config.toml
arch = "unet"
model = "text-conditioned image diffusion model"
dataset = "regions of photos with short descriptions (Visual Genome)"
train_examples = 101725
image_size = 32
horizontal_flip = true
conditioning = "text"
objective = "edm"
cond_dim = 256
tokenizer = "word"
vocab_size = 6471
text_encoder_width = 320
text_encoder_layers = 12
text_encoder_norm = "layernorm"
text_encoder_norm_position = "pre"
text_encoder_activation = "swiglu"
text_encoder_mlp_ratio = 2.67
text_encoder_head_dim = 16
text_encoder_fused_qkv = true
text_encoder_bias = "none"
text_encoder_qk_norm = false
text_encoder_parallel_block = false
text_encoder_dropout = 0.05
text_encoder_inner_norm = false
text_encoder_positions = "learned"
cond_dropout = 0.2
norm = "groupnorm"
activation = "silu"
weight_standardization = false
widths = [48, 48, 96]
blocks_per_level = 2
scale_shift_norm = true
attention = true
upsampling = "nearest_conv"
init = "torch_default"
residual_init = "none"
optimizer = "adamw"
lr = 0.0018
beta1 = 0.9
beta2 = 0.95
eps = 1e-06
steps = 9900
batch_size = 128
epochs = 12.5
lr_schedule = "cosine"
final_lr_fraction = 0
warmup_steps = 290
weight_decay = 0.0
Rows from block 4 of the denoiser, named by matrix and row number. Rows with one number belong to one channel. Each number is 500 + 40 x the weight over its row's rms, rounded and kept within 0 to 999. All counts start at 0. Numbers have three digits each. After the name is the row's rms in percent of the matrix's.
# convs0: first 3x3 conv (model.mid.0.convs.0.weight, 96x96x3x3), inputs 42-44, a 3x3 kernel for each
# convs1: second 3x3 conv (model.mid.0.convs.1.weight, 96x96x3x3, transposed), outputs 42-44, a 3x3 kernel for each
convs0.7 109:529518456506455475501488393531522465492444415545525443530490426522462417498459437
convs0.8 108:503510490540592511480497443512524482535526434527459487527481445500500478470536482
convs0.9 089:501466505485470502515477508495492497484471481497447425451492507459444486513484539
convs0.10 097:508474527454401487513447539555508549497451497549488527460465452462387425470359420
convs0.11 095:519484576472363494468419423525529570522509583529476466429445467467466484480466466
convs0.12 122:518373451463545590520558481537471506519462513514453500520509462510522520498503490
convs0.13 101:459458439509450521502518518448464490520529611526522519494485539522541520520521508
convs0.14 099:471445464496514480526493483471463516472529516501493488480469479521520505497503524
convs0.15 095:534442518560409379548556522493503497477408480476450516488477518472434471503453539
convs0.16 125:477468463497460505522536571490473484517521498473560612490540552519507526549500457
convs0.17 110:517536490486409453492454523479470462486434497498499510514564477543548487518564496
convs0.18 097:458408478430452473492503530554497587456393506516495585467449458451454456451512481
convs0.19 076:484517489490447479501458457493567578506491538519518496497490482520538473483496480
convs0.20 112:460451470521531483512587540489450432501522496487638554534585483526552495543567498
convs0.21 099:494487477446389525535464485530527532540516529519535520512548482515510480509553495
convs0.22 085:477481461489558509458411424547528487516513479545457472514494525532537528575487531
convs0.23 103:477392478476546538463562524502422496498462499476486463547543535505493491517506504
convs0.24 103:469474482504543499466499482540521485503477505514482498471467462499517480498536454
convs0.25 102:459421458535587445466515451471473513508511491464496527470517451485567530478509491
convs0.26 083:469502470503461500498415433484530479494449500516462517510475460477487488468537502
convs0.27 094:426441443437397415463420432475483446482481449491489511480497444451494430464482437
convs0.28 116:499517488512482473499523534482481467461465532494472454508510509498509484507509472
convs0.29 099:462476491485499427445476465497498501508483490472561510488568481474557521473501489
convs0.30 092:444433442515503420507556522499431535590526455569625562492577535471517496472497500
convs0.31 096:506488465516513501469510457550526532515483508507476508494495477489479480455438462
convs0.32 117:505479487561540440494526490539457494597414434509512498488512508500529523474480513
convs0.33 097:461476482531532503502528459480501447513523494529541503464449469455413443505413475
convs0.34 095:460448438507518529474436461431457491490531539533533471487502523542544554498463497
convs0.35 092:466518490507514376445493483478527488469463471469536487443502532489512512487496470
convs0.36 119:521524485528468456461448500499487454498488526509505536471479456464500445497485476
convs0.37 099:497500466558439439492407463485472485542449470500474525470458456458456470462448449
convs0.38 085:524533514523542505513516497528528498526547480547526522478454467483471443487463481
convs0.39 095:545519523503533526501501506512532534543550578470521486482419459495442465502454485
convs0.40 128:527540509426452521535414479506469532536507445537504507466472484484447472502509510
convs0.41 107:456451483510490424548571436560514539558527511560589461461506468454444443462479495
convs0.42 093:518457461499460455504476454530489479496439474510500508453424468455412478500462496
convs0.43 127:492480494361451558450513546526471499526526526523504494496427446470432450503458466
convs0.44 082:463506451466500472487410439526583497541469463501423554451486473497544518463504464
convs0.45 091:478489458493502456486463435493513516538548487544526429443470419516546484465468450
convs0.46 096:456516481486490507480452471474549545482556558477411461484472464515497480453519512
convs0.47 105:480466459484484511467444455455496486432483562454510517484471497493487492486406446
convs0.48 084:516499497468506508511461473512489487487501528533473396566514506503497476485481474
convs0.49 101:493480487514484510462474520462530495467541571484428447581492414530522445490515471
convs0.50 110:493485478475524544485537521507500508493476487508475515488487490451447453498462471
convs0.51 093:505541516554527478499514518505490444464460420413425456539566506556604535513545496
convs0.52 102:466512453535532516507482524531491516517496516501509527504484494471454478506472487
convs0.53 108:510531498423531558453470505452473544485450473482453440562489496542514520532530518
convs0.54 102:478494492501500483496484503532575520508502474487483541521513509488531526463542527
convs0.55 097:496526559487445459466441505480477469495463506479463459523509511545551502545531537
convs0.56 105:482456469550454446523466510530542509503497506482463515544504464542495491515508505
convs0.57 091:446490482511535461470500478510550573572610517482493457512527512513549581464478531
convs0.58 102:469466478446445434502485489483488511509492457507521516483513532477526549462515523
convs0.59 095:492511517428522503445535505506547496499501488465445511562588569516584568513574567
convs0.60 119:523553519498482440506473481535549502507469485510466489554511502517535545498531533
convs0.61 087:476461441527486467467480498538549484552532497542543550512542565521554581511512552
convs0.62 103:470436461506476464527472493463377435450374457471492528519565568505584588492519503
convs0.63 093:528520499531464488505502515502572570540542488448433489464581510533542524508526524
convs0.64 092:554479523516479510477529491454510487450513577506560583535545497510541485479544491
convs0.65 097:497485485455463427481477472484483505483446433485421408459476462527527516543544581
convs0.66 105:499459503441435451477438477547545543498511479490482508468517435477513422492514477
convs0.67 088:413410501467480475480479505461446539445385468468413497489512502522495512515479524
convs0.68 093:470496538474443472482466522449508506479465536495512524457448462493471464500466492
convs0.69 090:516529503506481481475454451556533509515445446525487496548497492523509516477534520
convs0.70 101:495479460486457437496512501506437429528536483583622561511492534532491503546489501
convs0.71 077:455426410459458429444474496535536526541532530557537552496513491524548514553520517
convs0.72 097:542461482542431505554501516480448458458479507484486486393379426440393397455449440
convs0.73 061:491420475553480450496472469497520526495512540486449507522491490559518522482543530
convs0.74 094:473551449450495447447468449476546484514507461446429477516535522509551537483529509
convs0.75 095:489475492508566544475482453446475480458512486434434473477495467522570513481444447
convs0.76 096:470464474488474456508528554483518522509510555535594549461514510497497470510502467
convs0.77 104:539463534554494462491508469500525498482483509479466495499490481515520538499494541
convs0.78 087:536527527544482495591522560532569507518563551514559524525520551512511499533531538
convs0.79 089:477477442443510556449478505443497466430495542439441469544506537558577515526552484
convs0.80 106:490560497505543483495546489492509537468502552502536524496518502449442447477478465
convs0.81 092:514503508479575545479543542560539555525580567519572542518517486510477465537505454
convs0.82 111:489475380482489481513542512475531475466511550541529510516509485518544454525519421
convs0.83 096:460436539474412539497452482501505508557484500498542490436456487431466474476491473
convs0.84 114:495474477532502465515474502508500441541501394493479466469495486489494521471482467
convs0.85 108:492459460551500451477503486456480484469427412461493508459477493492504514476445485
convs0.86 099:513464470464478460523527495511512502483510477520511508497438472485440450469463479
convs0.87 087:536495480558469468499483481526504510500405514489515562478411416481490468437452468
convs0.88 100:463500515481485504526532496480472486490534551522618564484496489479473457513474475
convs0.89 098:500460483524483506438497515473502543487442570474523555525534467494509514505473470
convs0.90 097:533501508526521564456462442484541480479515537482473399510475444510528478475491462
convs0.91 112:488469500449360453519454487517501486504496497448464484486511482507523491487495503
convs0.92 099:442454420476480458425397424538541491575508502510483524460483433464465463465464480
convs1.7 117:436481509404584557431510491501502495522491465491471508522512468529515435510481472
convs1.8 100:487544488523484487508448457550480491520521569457481504522480512533514535521485505
convs1.9 090:475511455513512505517508462483485468471476482541509527545574549616626626551571568
convs1.10 107:497543484525542481455475486519530559515502525511490500453533457497554511422514457
convs1.11 106:500477490504462450543485494587534512518469558484513541449549492529570528433538478
convs1.12 099:474404456397437521574633469529572524577564435474397470522499518498517521498452528
convs1.13 108:477469512460545531492514492511531549516528570513495458505526546496510515511507474
convs1.14 101:517503534396428572394503451512500516457477474505493510513522505475514477518560532
convs1.15 105:458460486488518489437462473548527487459450583597498528520547458560606519550551462
convs1.16 112:458466481495502496511547504460502607471512465489503426544498531552480491572530534
convs1.17 104:525552490524549433475434468512445502495419541533576506499464487500495500469479495
convs1.18 108:551572525536553507486539436501492535492482499516502505429581497524601567468613472
convs1.19 085:522590545511562507444424520506533526481477518526505470414430477454488489455477474
convs1.20 103:458402443470477507564626496499434456513484549508490489462457435477521468418431481
convs1.21 098:504582520436591541453418445507477543535423541501517440525498488504501475502523492
convs1.22 104:514546543459429535533443513531525502493488494440432496450533452455574511453480501
convs1.23 097:465416516489456517472527501496521542462504531466471494466510511517539541442443497
convs1.24 103:589588543502526498509547496515509548472491464474479449499490510519535488442496460
convs1.25 103:512494553542442419546599508500556521483530485473467496512499448502499461472456477
convs1.26 085:543566518521512490525503524522465513497489496545559512499525465478507468477449491
convs1.27 107:529537527506522518485473494576515571526451476508420507447467419491549498475499459
convs1.28 100:495482473509528489474478497537525520467543615474503480514528507546509513525475487
convs1.29 099:521464503549503449493499517510486517514473429509510534520475484467479480500493484
convs1.30 091:491389475537524462522594536496460504484475485420482465494480509488468469451468471
convs1.31 103:562553498529506495504516452478463457465492466458415427438473440514547491432486429
convs1.32 105:562417501615537395476562455488518502510538468477472493479493524468494512506514533
convs1.33 105:479559511530530529511523484502460472473496456496462496412478436441504440414473428
convs1.34 099:495464517391447539464486455550529566543573559460473496455530519437527518474484462
convs1.35 090:504530525588489422498493501556520491505507449497496455475498495501513463501515486
convs1.36 100:479583488553517421536459502468445506467537520526581524502472516494500546491493549
convs1.37 096:542587529561570457563517482539519529479580654500524524493492540451543472496513461
convs1.38 093:506516471508462520497539501498524492474541473480487489536555567599561594550559566
convs1.39 112:502558509515495494531495496515533505503552477477483459505548503525614541473524446
convs1.40 106:477555425415558537445417509510418489602506401510572517494523482487560504478502491
convs1.41 091:539470436522520506450568537492475461493534491481522514532518513519477510591535554
convs1.42 099:491528480508521483435471453477450457467476469512460481441475469496511460454501492
convs1.43 093:428480518394516587476515448482484462586558452544545506548537527537541523536516577
convs1.44 086:566619569528508445512448485510550512474454373475496421503484481439480448470431484
convs1.45 098:505466535481494545499553515528513424529511447449443461436449443474480456494451477
convs1.46 093:517589484376489543405439471495503463467543547493523505500469523471464497495488502
convs1.47 101:494486514454443536477516471470529522512550471504458444494496484478507444548502464
convs1.48 086:564510529494526530482473488530513429528506488499533565486568527467511558455465513
convs1.49 100:546495475511496506465504511460526510460506619533526568485501493510490497436486541
convs1.50 126:504489520459450513522532508478526489533547521523547485508484492507443510479493459
convs1.51 105:534537537476509522500483455496433485471369424482429451519509515467526503486491519
convs1.52 122:539486530488409499513554531459473500478427458526511520493505570465507539495514529
convs1.53 105:508507594457460580475459473526505527529523505505507532467514487516556484472535521
convs1.54 103:491512526568538505540523516485517457495472445495522527486533497433492485447437497
convs1.55 096:484510540541532519444503531478500477487482561503473542477481464510511494462485481
convs1.56 104:472477514519499480445499534519551554495523613578568523544521537529547546559492502
convs1.57 088:533422500551476487480543494510492534460507544500499549506513562477529511498514535
convs1.58 098:478483477431458483472476485472518508476510437517543518553546518535544493532547508
convs1.59 093:501493519515429471555407432487534500531496492567544489469501482481519537522492538
convs1.60 099:487494507494533470516494502501479507524489485473497545479523484520547490510506515
convs1.61 089:518532542544475464568529531527510513504493388552514502510612535501588474518588497
convs1.62 101:507518460486477531512507547506499479539488461547530459585608541551612536551585522
convs1.63 099:497519482533506428457480450518570478461475464490432470525527475572582522521546521
convs1.64 092:473533488512465445497499433491504509442482531499535532525585512506571530511574500
convs1.65 101:528456524520475560496524529502499488502519465543503524470531471552569548561547535
convs1.66 108:472487476489511479532583473461459460495576498534534485516556495587643569519616500
convs1.67 094:514448458473451484486478508526494484519477472539479542520590527531581540479559525
convs1.68 096:475499496477449475452472491486513524492528513490494528444537562434537534454528567
convs1.69 066:486536509469503495483476520515451386527498447509544537453558474499544522481505483
convs1.70 098:508505494487514511533543499499490472476495470511491494511551508541576539527543537
convs1.71 102:523502510488450488486469490510517510520534521467462472427423419415447427425447424
convs1.72 090:442477461480482465459503497551468452522447528586541532539530500506532520496567508
convs1.73 084:513524522544480469510476506538502486514471472525513520428436435403435405423409387
convs1.74 100:444551449503477482484469432504545548501465438462463447462482520479455461490402482
convs1.75 110:489449522523435507468487534532508509497524471471437425469516420486535455489453445
convs1.76 097:483448442537515504522536544489417458480482508519541521538518516534553565489540563
convs1.77 101:497473508577563516457548508475526520460526590492490545478511503470494536487492478
convs1.78 077:445456457505558523503552522442440477469488507499542535537505520541522545557547574
convs1.79 087:456512539424498585488496508525485533504519568484479460479502505513503488523512425
convs1.80 110:443438501491495541521546567562541561521498554534447444551528498538560477491507444
convs1.81 107:523557437529585495488539511500507582485475520560510540478483462495524483491492461
convs1.82 106:492546573497524506454543530495540537538555577468504540514522493507504499515482407
convs1.83 108:533556534572495432523523472451535538468502504477498548491509527505553486445532515
convs1.84 108:501491462508490462510485486474497511523463421528518439523509527504505475545502480
convs1.85 096:504469479598527446494540521477507547484481443515508449541536501494506476517507495
convs1.86 091:472463487531496512509506494460478476481498490503494540498495546530509574571515560
convs1.87 085:461470511563564485518545509460460465492438395500507486554543489520489433514465453
convs1.88 103:485482500453482527504507505451473555475498530500486484524500518530487464478495512
convs1.89 101:496477537482533528516514436512530543540530565492448444494495559528512595501508527
convs1.90 096:506538546448477521476425450517507507504562589429488499496469460517508519463527527
convs1.91 106:503538475499573487450472462509463471460388432504497494514544470565541524531535502
convs1.92 104:536535483583504422502448444467550550463520568514518496523505563459504502464505527