config.toml
horizontal_flip = true
cond_dim = 256
text_encoder_mlp_ratio = 2.67
text_encoder_fused_qkv = true
text_encoder_bias = "none"
text_encoder_inner_norm = false
cond_dropout = 0.2
activation = "silu"
scale_shift_norm = true
attention = true
batch_size = 128
final_lr_fraction = 0
Rows from block 6 of the denoiser of a small text-conditioned image diffusion model, named by matrix and row number. Rows with one number belong to one channel. Each number is 128 + 32 x the weight over its row's rms, rounded and kept within 0 to 255. All counts start at 0. Numbers have three digits each.
After each channel's rows are labels from the 100 images, of 14976 (inputs lightly noised), where the channel reaches its highest value: "patch colour" is the nearest of a few named colours to the mean colour under the peak. Only what is clearly more common there than usual is listed. The data: regions of photos with short descriptions (Visual Genome).
# convs0: first 3x3 conv (model.mid.2.convs.0.weight, 96x96x3x3, each kernel summed), inputs 0-95
# convs1: second 3x3 conv (model.mid.2.convs.1.weight, 96x96x3x3, transposed, each kernel summed), outputs 0-95

convs0.50:124163047150090128158113157161135188129131085148082084103187144150089117117086130099196164178186138150079104112143152161111153115089119145117108070191158139154105147132107119086107140092133139160072156078139141107165131124111174136108116151072122127144097110185152126085142169171093120077
convs1.50:163138097134121168071119160127091125140149176117132110160128113124139143136175160157157198132151174116081106116101117145167138156161153125160170234131155157118086131079084202124137122149143130183146154149162152139153131152062137168125143109149094066140157147104128187166145152088183175161
patch colour: orange

convs0.10:160066060182108175067135145095118122111157120109117060173146088072164131141088129106116150147139115055096125089096128135138142143127065078120106148106100137131091153087093127172089072146174099095088137152125132084119153110112063123132142124093064101097167121139099093145140076108129108157
convs1.10:110114130166098134133105137143088182210073131183118062165158123138105140153113096073166124089131164109090077109113061181112127103107092128139154113133111138114150125108117076151246118141149127140070154169102164114084146110148110138148181106134105138109125137167107148179137125179154119151
patch colour: red; orange

convs0.82:081158139000140132149110114120174129121133135159180084081093187164133149059067184130147106144146147161103114133125168114094109060133115113102129123116117056120154154163136134087140144113056119159133107114127137096143083154099097144121147137162114117111164101165114115076154146113163127108
convs1.82:058123106147125113070132154098115105122135105163127165118154084114135075131162118171091193124148075146126213108134113144140151198135170147156152083150117195125072116065096113181148077137118123117117139118081148130090102146159143128083114117078060147129073115063109137134114108132092126143
patch colour: cyan

convs0.0:080137136061156149122094083026122126170074137102157115077077135108169100149153149143124083161156117073120112140079082175149078092126129123135105142129147050165143188147117108135142092095100120148104166101117065143114086142115110122141111196155105126098099105124093099103111133102156164118
convs1.0:095127104126052096106154179171133116094164127135102098144162099143121174093090100089106175152116110151140172088159153089103164136122113148061138089160088209090119094092146146134115152132189131076169081157106152109156199139146147139107154082063113190132139142110140151141136146156093091131
patch colour: white

convs0.7:084174178099122075172074088120139136107123108116131178077150149175073082134141127140169094125140113182147159159117100080071128104101200152125137088161126052140167083168138109111172172126085174141115129086148129157126100108166158118136092101165153140152099137108149169097068138155133135089
convs1.7:110120120149157175122077149090108167126065162124160105143131119098136120123118118089190110093097091116165133136106150156184081186148080114162096173075124108116116136157157080150160111028111120183110139117115186141108167114079119100155139143110131061106178076137126100095149154150162133178
patch colour: brown

convs0.51:104141171076186144099171052106149105129153156087132190128074144124116121190181112139154091066140109142161126133151115067179085116068172154106137096164131120135119106112192086107187169136100112128175103128147116135123107150156105104149061140167134130162059108151120129119103143157129117097
convs1.51:134139133162070164126110167146075131116138102132115092095192056142110120141125124126139179112063100089092118104081083096139057126142118137159115097188136118119181115130093099140184105128119119209159100153123122156076171113134161150129120104097060137106123166104159212118122182119113131121
patch colour: black

convs0.68:044142169139113125161144093138113136118133104123083146127136099170105136157140097138169105146102096144167162147148132070104112150073155150092146088163121068104176101146156093162183127135036144145150152109159143161139168135170121119101116073156104161135095134084178153093106189189149128066
convs1.68:092111078132139106102119114149134161129115138144079096134167144129143156090149098166101204040125160135113097139162125167133110130118094141159100173072094148099090142114139106116154140075137169146156161175099159146120117119132184106206131134081112077114158097192097114107193124085129175193
patch colour: brown

convs0.32:200143085132108166058189151124090128127202133152128061192115122073170154117082108142080114147171127088078121075134136153178151150170071112104169172117100146122118120115117138111114124123155099088093098167128116120093152147103092134164124074103126082107152129122073122150150083110111154160
convs1.32:108130101119100096135132145176109184142092137167127094112138098131121161147074126060162119108106161121107081183122088140107132089142056158139148145144087156161179116134143113199209171106176125109118093164125165140068155116147074140157175115143161134076147117167155149175156180179123117138
patch colour: black; blue

convs0.80:097096129066109085167101140118110159130106116095117146079095159157136148083101169133107073064160176158160094164152061157128102111093078122117074128130136101084159128161121032144148141135157092121081125113135151158118089135097100136129149126088106129065144155187122128099209136166139150138
convs1.80:112131113158144186110132134133127069067160116114100167152141109094154125113154131138093193170157072165138189078143149131116166207125157125138098096136151114102160141101118118105085112153091140129172161084119137060186085148100153125116048137080099117184112101102149092066122135087112125106
patch colour: white; pink

convs0.88:159095087193138141085121073142172104072092151081108121209129102074125115158103119109087113104152131113086135080107140120132199107151102080099101157119100080171111131098109105094100114164153099065107154160159154096122100100129090045158086153079104108140140131162130094130116091129129136163
convs1.88:136178117088125112128134130125121204157078164124147085067121101130121138135128163141125105088075143078146114192121103133118058073179096152143176145126082143142135063177155129182212162089153110124086095158149099162094148165156089165142168143146144109089147131168148165147146129094121108139
patch colour: orange

convs0.48:140107081125145147125110148096098144118106106137073125129126163094102127191170084125150177148126126139050092036195146150076161157088139127121072152102108208096142151148097180124107104141131145107144133164132144082132121079113164085132109082101093131128176104147155110141097113119108080195
convs1.48:099187123090111107142158123097143198137115145095165103054103129151105139144133128159041102085075135089153079187123096100135042107158118118102150139130102123134098061143122137165183154136131102135111109158149089182068136152143134162130163120138149125127108190133113197126138083115101155126
patch colour: green; cyan

convs0.71:052158082050143102184133130118145159164124149147117092058117162167117147133107115122148134133175180157142114180162071152119100107145074140131089103083099156073135131175121050147164123118082116138082101114125121148131054162098151149096103136108088126093157103149147114086166172140150131116
convs1.71:118155122142086152070111191138138103124168108110147155150177051107145105170145153137088207127136075137072203125096129127134169200135164152153123119175145166122136133063096156164119092165137130156157126116127154131121139157128146164133085128068085162144070125052145159106110141109130140138
patch colour: pink

convs0.39:058135177100130055170101068117121099093079140112099181061070155166088093149154110123177102092098106181126098130119149041103123107063175161126170108118111124117128101152131098120159155130127135120131135128162120115131079089139130109085097054153149117157122112112155164094086144148132112113
convs1.39:129178085148065156119133181148131134139139108047148114119169145123158153110160178150126208099124155126159164113089143183176088169121077167127092072134149136182149149147143094125115132106149186140135101118123109188096135116119187117145084158103122149098161153154189108138088185157169150143
patch colour: grey

convs0.74:118092080165117106109119159120169141137140106118189108146115058096158084093139082086089178164069158139109123102159187040136126077151113146090088099116059145113082166092112172125100091120096114096131149133085161159115128089145154100104103072124122094125119137089065149115115089119104131146
convs1.74:151102126103187179152180078096156131150074133127092144103095114109113112127109159126136039206130107083185153173143134176128118102164142127128167135111163093146155090211132053125126123093092100142130119095153084114123129118157099121137147184178164130084142078147133080122133100119086122104
patch colour: green

convs0.34:159138025112123123098088119169089120106074150109116107121155133093194086082075130103145157178155167159096103131131171119139161064082083116133170114150108146127179178138128105116116103127126116153075121128083144098106071136107115135182198115093153079128148104129121157108127175092178145139
convs1.34:116107141123180116109151158128100097093128124163092165104136133150121080150163119154120146205120108112118162081104097126080154153144184121077138120164113179086077134091115122146140104158097123085164151118166135102143102164150117132099120132195083192099099049074089125135087137131063064079
patch colour: grey

convs0.53:164130178109097174092137130113123120167110108132145094171125119103150082073130167114113141187123073078082161083102136080144072108092103126094112095103172134154101167091158171064117075110144157121093119158105156061127092168100106121176115105098113098103174096124101076158064125115167155122
convs1.53:124117127120102090103109113139127189168085174163180092115120127097143142125107167104119082104146167099134105181113143145110133072138061151108137138111088142175137142157136151193186173113177128092097112173109159146058130149150074109159202153128165119091164145199157150184156144149127126161
patch colour: white; pink

convs0.44:060148129083094117151109130106112184133134094123135130030083157133155154059097144107117118074149176144140110186140126155153093096111082143141103107131128113092142108169107039153155151126154115111085118119119153163072089151123131133118058143102121097108107177178117130058168132133126169158
convs1.44:136129128154115194109119156086108070077196104112100145140133103123109131136159108156118196143138084144114153083132142114131127211159183107133135153132171112086116152094086142107073059141103121169169138104152110101171119149071170153091063134091094139154098147049118117096115116080106118120
patch colour: white

convs0.58:205080124141129127101146106140107074176126171171098081175107162091140137159137064098162133149149171151108102043171096137112125171138109074107097148119104181074163143130131136171162100140165109081138079151151156073126150107126166104119098103115057142099148120154148094144159130137126089167
convs1.58:132181120071146096141149153104138155127129129103115082046093109136108135135101131154074101105047150084163078183116072102150064100179113106119156114138125134109151076144116115169165157118136088109101077142161055200099129148160128180107166122142155170096129157146126172152133134139087126119
patch colour: blue; cyan

convs0.9:123128088125116066105123070180141118093118159137150117103129094115145080098100182059120097129218148122172128169069161128122147090088119136162098082131116081124143136119053100111115161151100143116143140123130137172126117139088108149161159184116145072087101102122098149055127137159152170191
convs1.9:111150134100144104107164133086073103112140102107137192119091091155091115134196115145142161129103100146135150127137086066099131142167166140094110160125108156090095107067147087179109114150109162118142088125129105140114095158102130098057095118217095163163106082069077125131115124136095094044
patch colour: white

convs0.36:219098067171107152068160141158126129157163158121149054151134091079154154120087095076105151129137147076105103105151122118157151110154067069145154140099109154084144130140093141179094093149144123124095071163148145127114166112070125146143132114080094099077188127109088124151134101097120135157
convs1.36:126137106106127106136111118134121173158056138175126087114136112146103137138129140157160069106098150102118088173087071146109097091147060133120128111132066144134170096141137094185230146076158142125090106152129134122089138174147091147172166157144121145065144114170177150185124161136094076156
patch colour: blue

convs0.14:122118087137138173103162181123115140130177101147132010132159084084167126112099087125112149103101085085110139086129157122142117161145076093111139120128115209079133132100120100154114057128152130117061079140122122115130154136119123144123175106075054110104173110076082113132116136089124113156
convs1.14:119127121133096105120096131151120209173070147155153082111140103117135162132115161095145093078125164099134100168118092149122117069129078140122133132121080156155163118143127105200225156112185116114083130176099153139064140127171083117164187135118141125089153158185157144182139155152144122160
patch colour: red

convs0.6:063100140176096085139063085132160095090072105119127149137145116171132067119127122095150099127183129209129155134056092129081148116098169123121088090116108007146144141143112131134149150135089161124124123123106163114110100110150151079125073152108140144096099124115164123111081101160127101108
convs1.6:116141118091192139119156113034158126132145116067097144079090121149100076134193095215116146116103112087191132133159103092164076136146130060138162170109128141089106084168156100144108091113090111133083114117168077161122117127129121142102124132138093137167142094126072118103137069112112153118
patch colour: orange

convs0.52:119095152181110111147148137176132115182102099154148075176090157113122182098104078105155092131143173159107101116137121202112133108145065140097097192131072140138115127122088088135149131182111136077123162120106234117124137127124138114078081156126127091175154152178144105144185110167139133110
convs1.52:140144102113176154178144125071174143132138106038064163091081135141124093148158132196108135137093072119175153134161162105158114154159161077141156142100135153107125139210136148146102111086073121157124122081184065122156120130135112158099106149103137143176124115135138067074120110082112143141
patch colour: blue

convs0.3:122171108040083087135120139176152131046163157106123119145112108147177133059077138089081152121072156157130119186127120130123138150151100143106092113128096127074123061148091157126112173121099115108122038112134119127109112143088099209119082089090175128105133138161142141114129148126113104118
convs1.3:114085160154167152086068132110136088167101105132138150119170105095124051187176125151121138117156099132083151100056095142170148174133165128197093134130155107127136168086088111156143072162093124172109178095096157113088073135131136130098090141130067136097088125058119135147099122129164142132
patch colour: green

convs0.40:141112122133079127067129128179112126083141121133183095109163126098180118084085145086123173142100142113073131084112125085100112095131079164113133121092088135151133149089130209102120141108103135098077097161106172068099112113111077138130104107048147086069167094113137137171089091088134165153
convs1.40:129130111118105100107101121140141208159073174154171088106120123103137145129115180111123070120132161096129119177114142127109113061138083143127150150113073150172133113156138146183197190103183121111097125168112152136063143158159070115168187163130151096084151149184161160186155132132142127147
patch colour: grey

convs0.87:146201146069173161143175167114112188169159129105098108098061160124123168142150135171142087115131172078132138154153103146169111149197121144147126214131127179123114148134168108145135118127156104174162148115167082178170134135119117162115145154156158163146185170173132119136160188108129155100
convs1.87:091086147162114129114106128172159079091148078156142191159181141138157107114145125104098178129186078198116204123105167126101194146125178146137088105133138122137109154070134126102096129147123155128175164081088163090142132147122159104092066142077132161138072125068163129090103130139121112122
patch colour: cyan; blue

convs0.31:146156129116090086089124108137111106080078120132134086155143090123139144063114121161108119181107142117100099089107152109116143104181118150103112174042094096127143150143088159121094131092054113124118105140106087113074136173103108122108155092188169046117189115084108151107129108052095109141
convs1.31:105083146157163106139093138162210131180105119151156119160134134116130076175126147103109092153150133132170171131132128164134168105082111102163124047161117157158153108176127082142184118160133117068063148141079167111091132093223148071140149135094114170125131114159162107149128091162146130135
patch colour: blue

convs0.79:129132042130160180120112149130091144129134123143130125150153092105156062062120178133117202119119107169070063096168105108096128067143124102121104117098119118130146158097120176124102107083179137141084135139118128130094096111118164087146096135136130045162136146103060145098101055089133149140
convs1.79:113089169124173113197150073144139148126107102184109147128108166154089144114072117086145046193120121121170137139167138127088129098127130121078139109150129102124170104196170059111147139088099105103135111117120110093149168110179086110085161141178160169112120096123139083131136126148072092068
patch colour: green

convs0.92:076136132096157079141156134145135155146123126084110139004127125131074131138136142140106091166170130135153135112137080155089134146105142133129112069128125124130153089186063124167138176160079169104130125092143192180160136089120151102148193136102110155097084187169164117092119149122148163091
convs1.92:144118111115084135080107127123114120108127183103174125122103133107229136071175160148120186166135162153136142142121177125117134112162142151183094148084108142133105141082185109084103175122169171168138137113118154127181072211073112148166102150084147065109154130154157150158131120103169128131
patch colour: black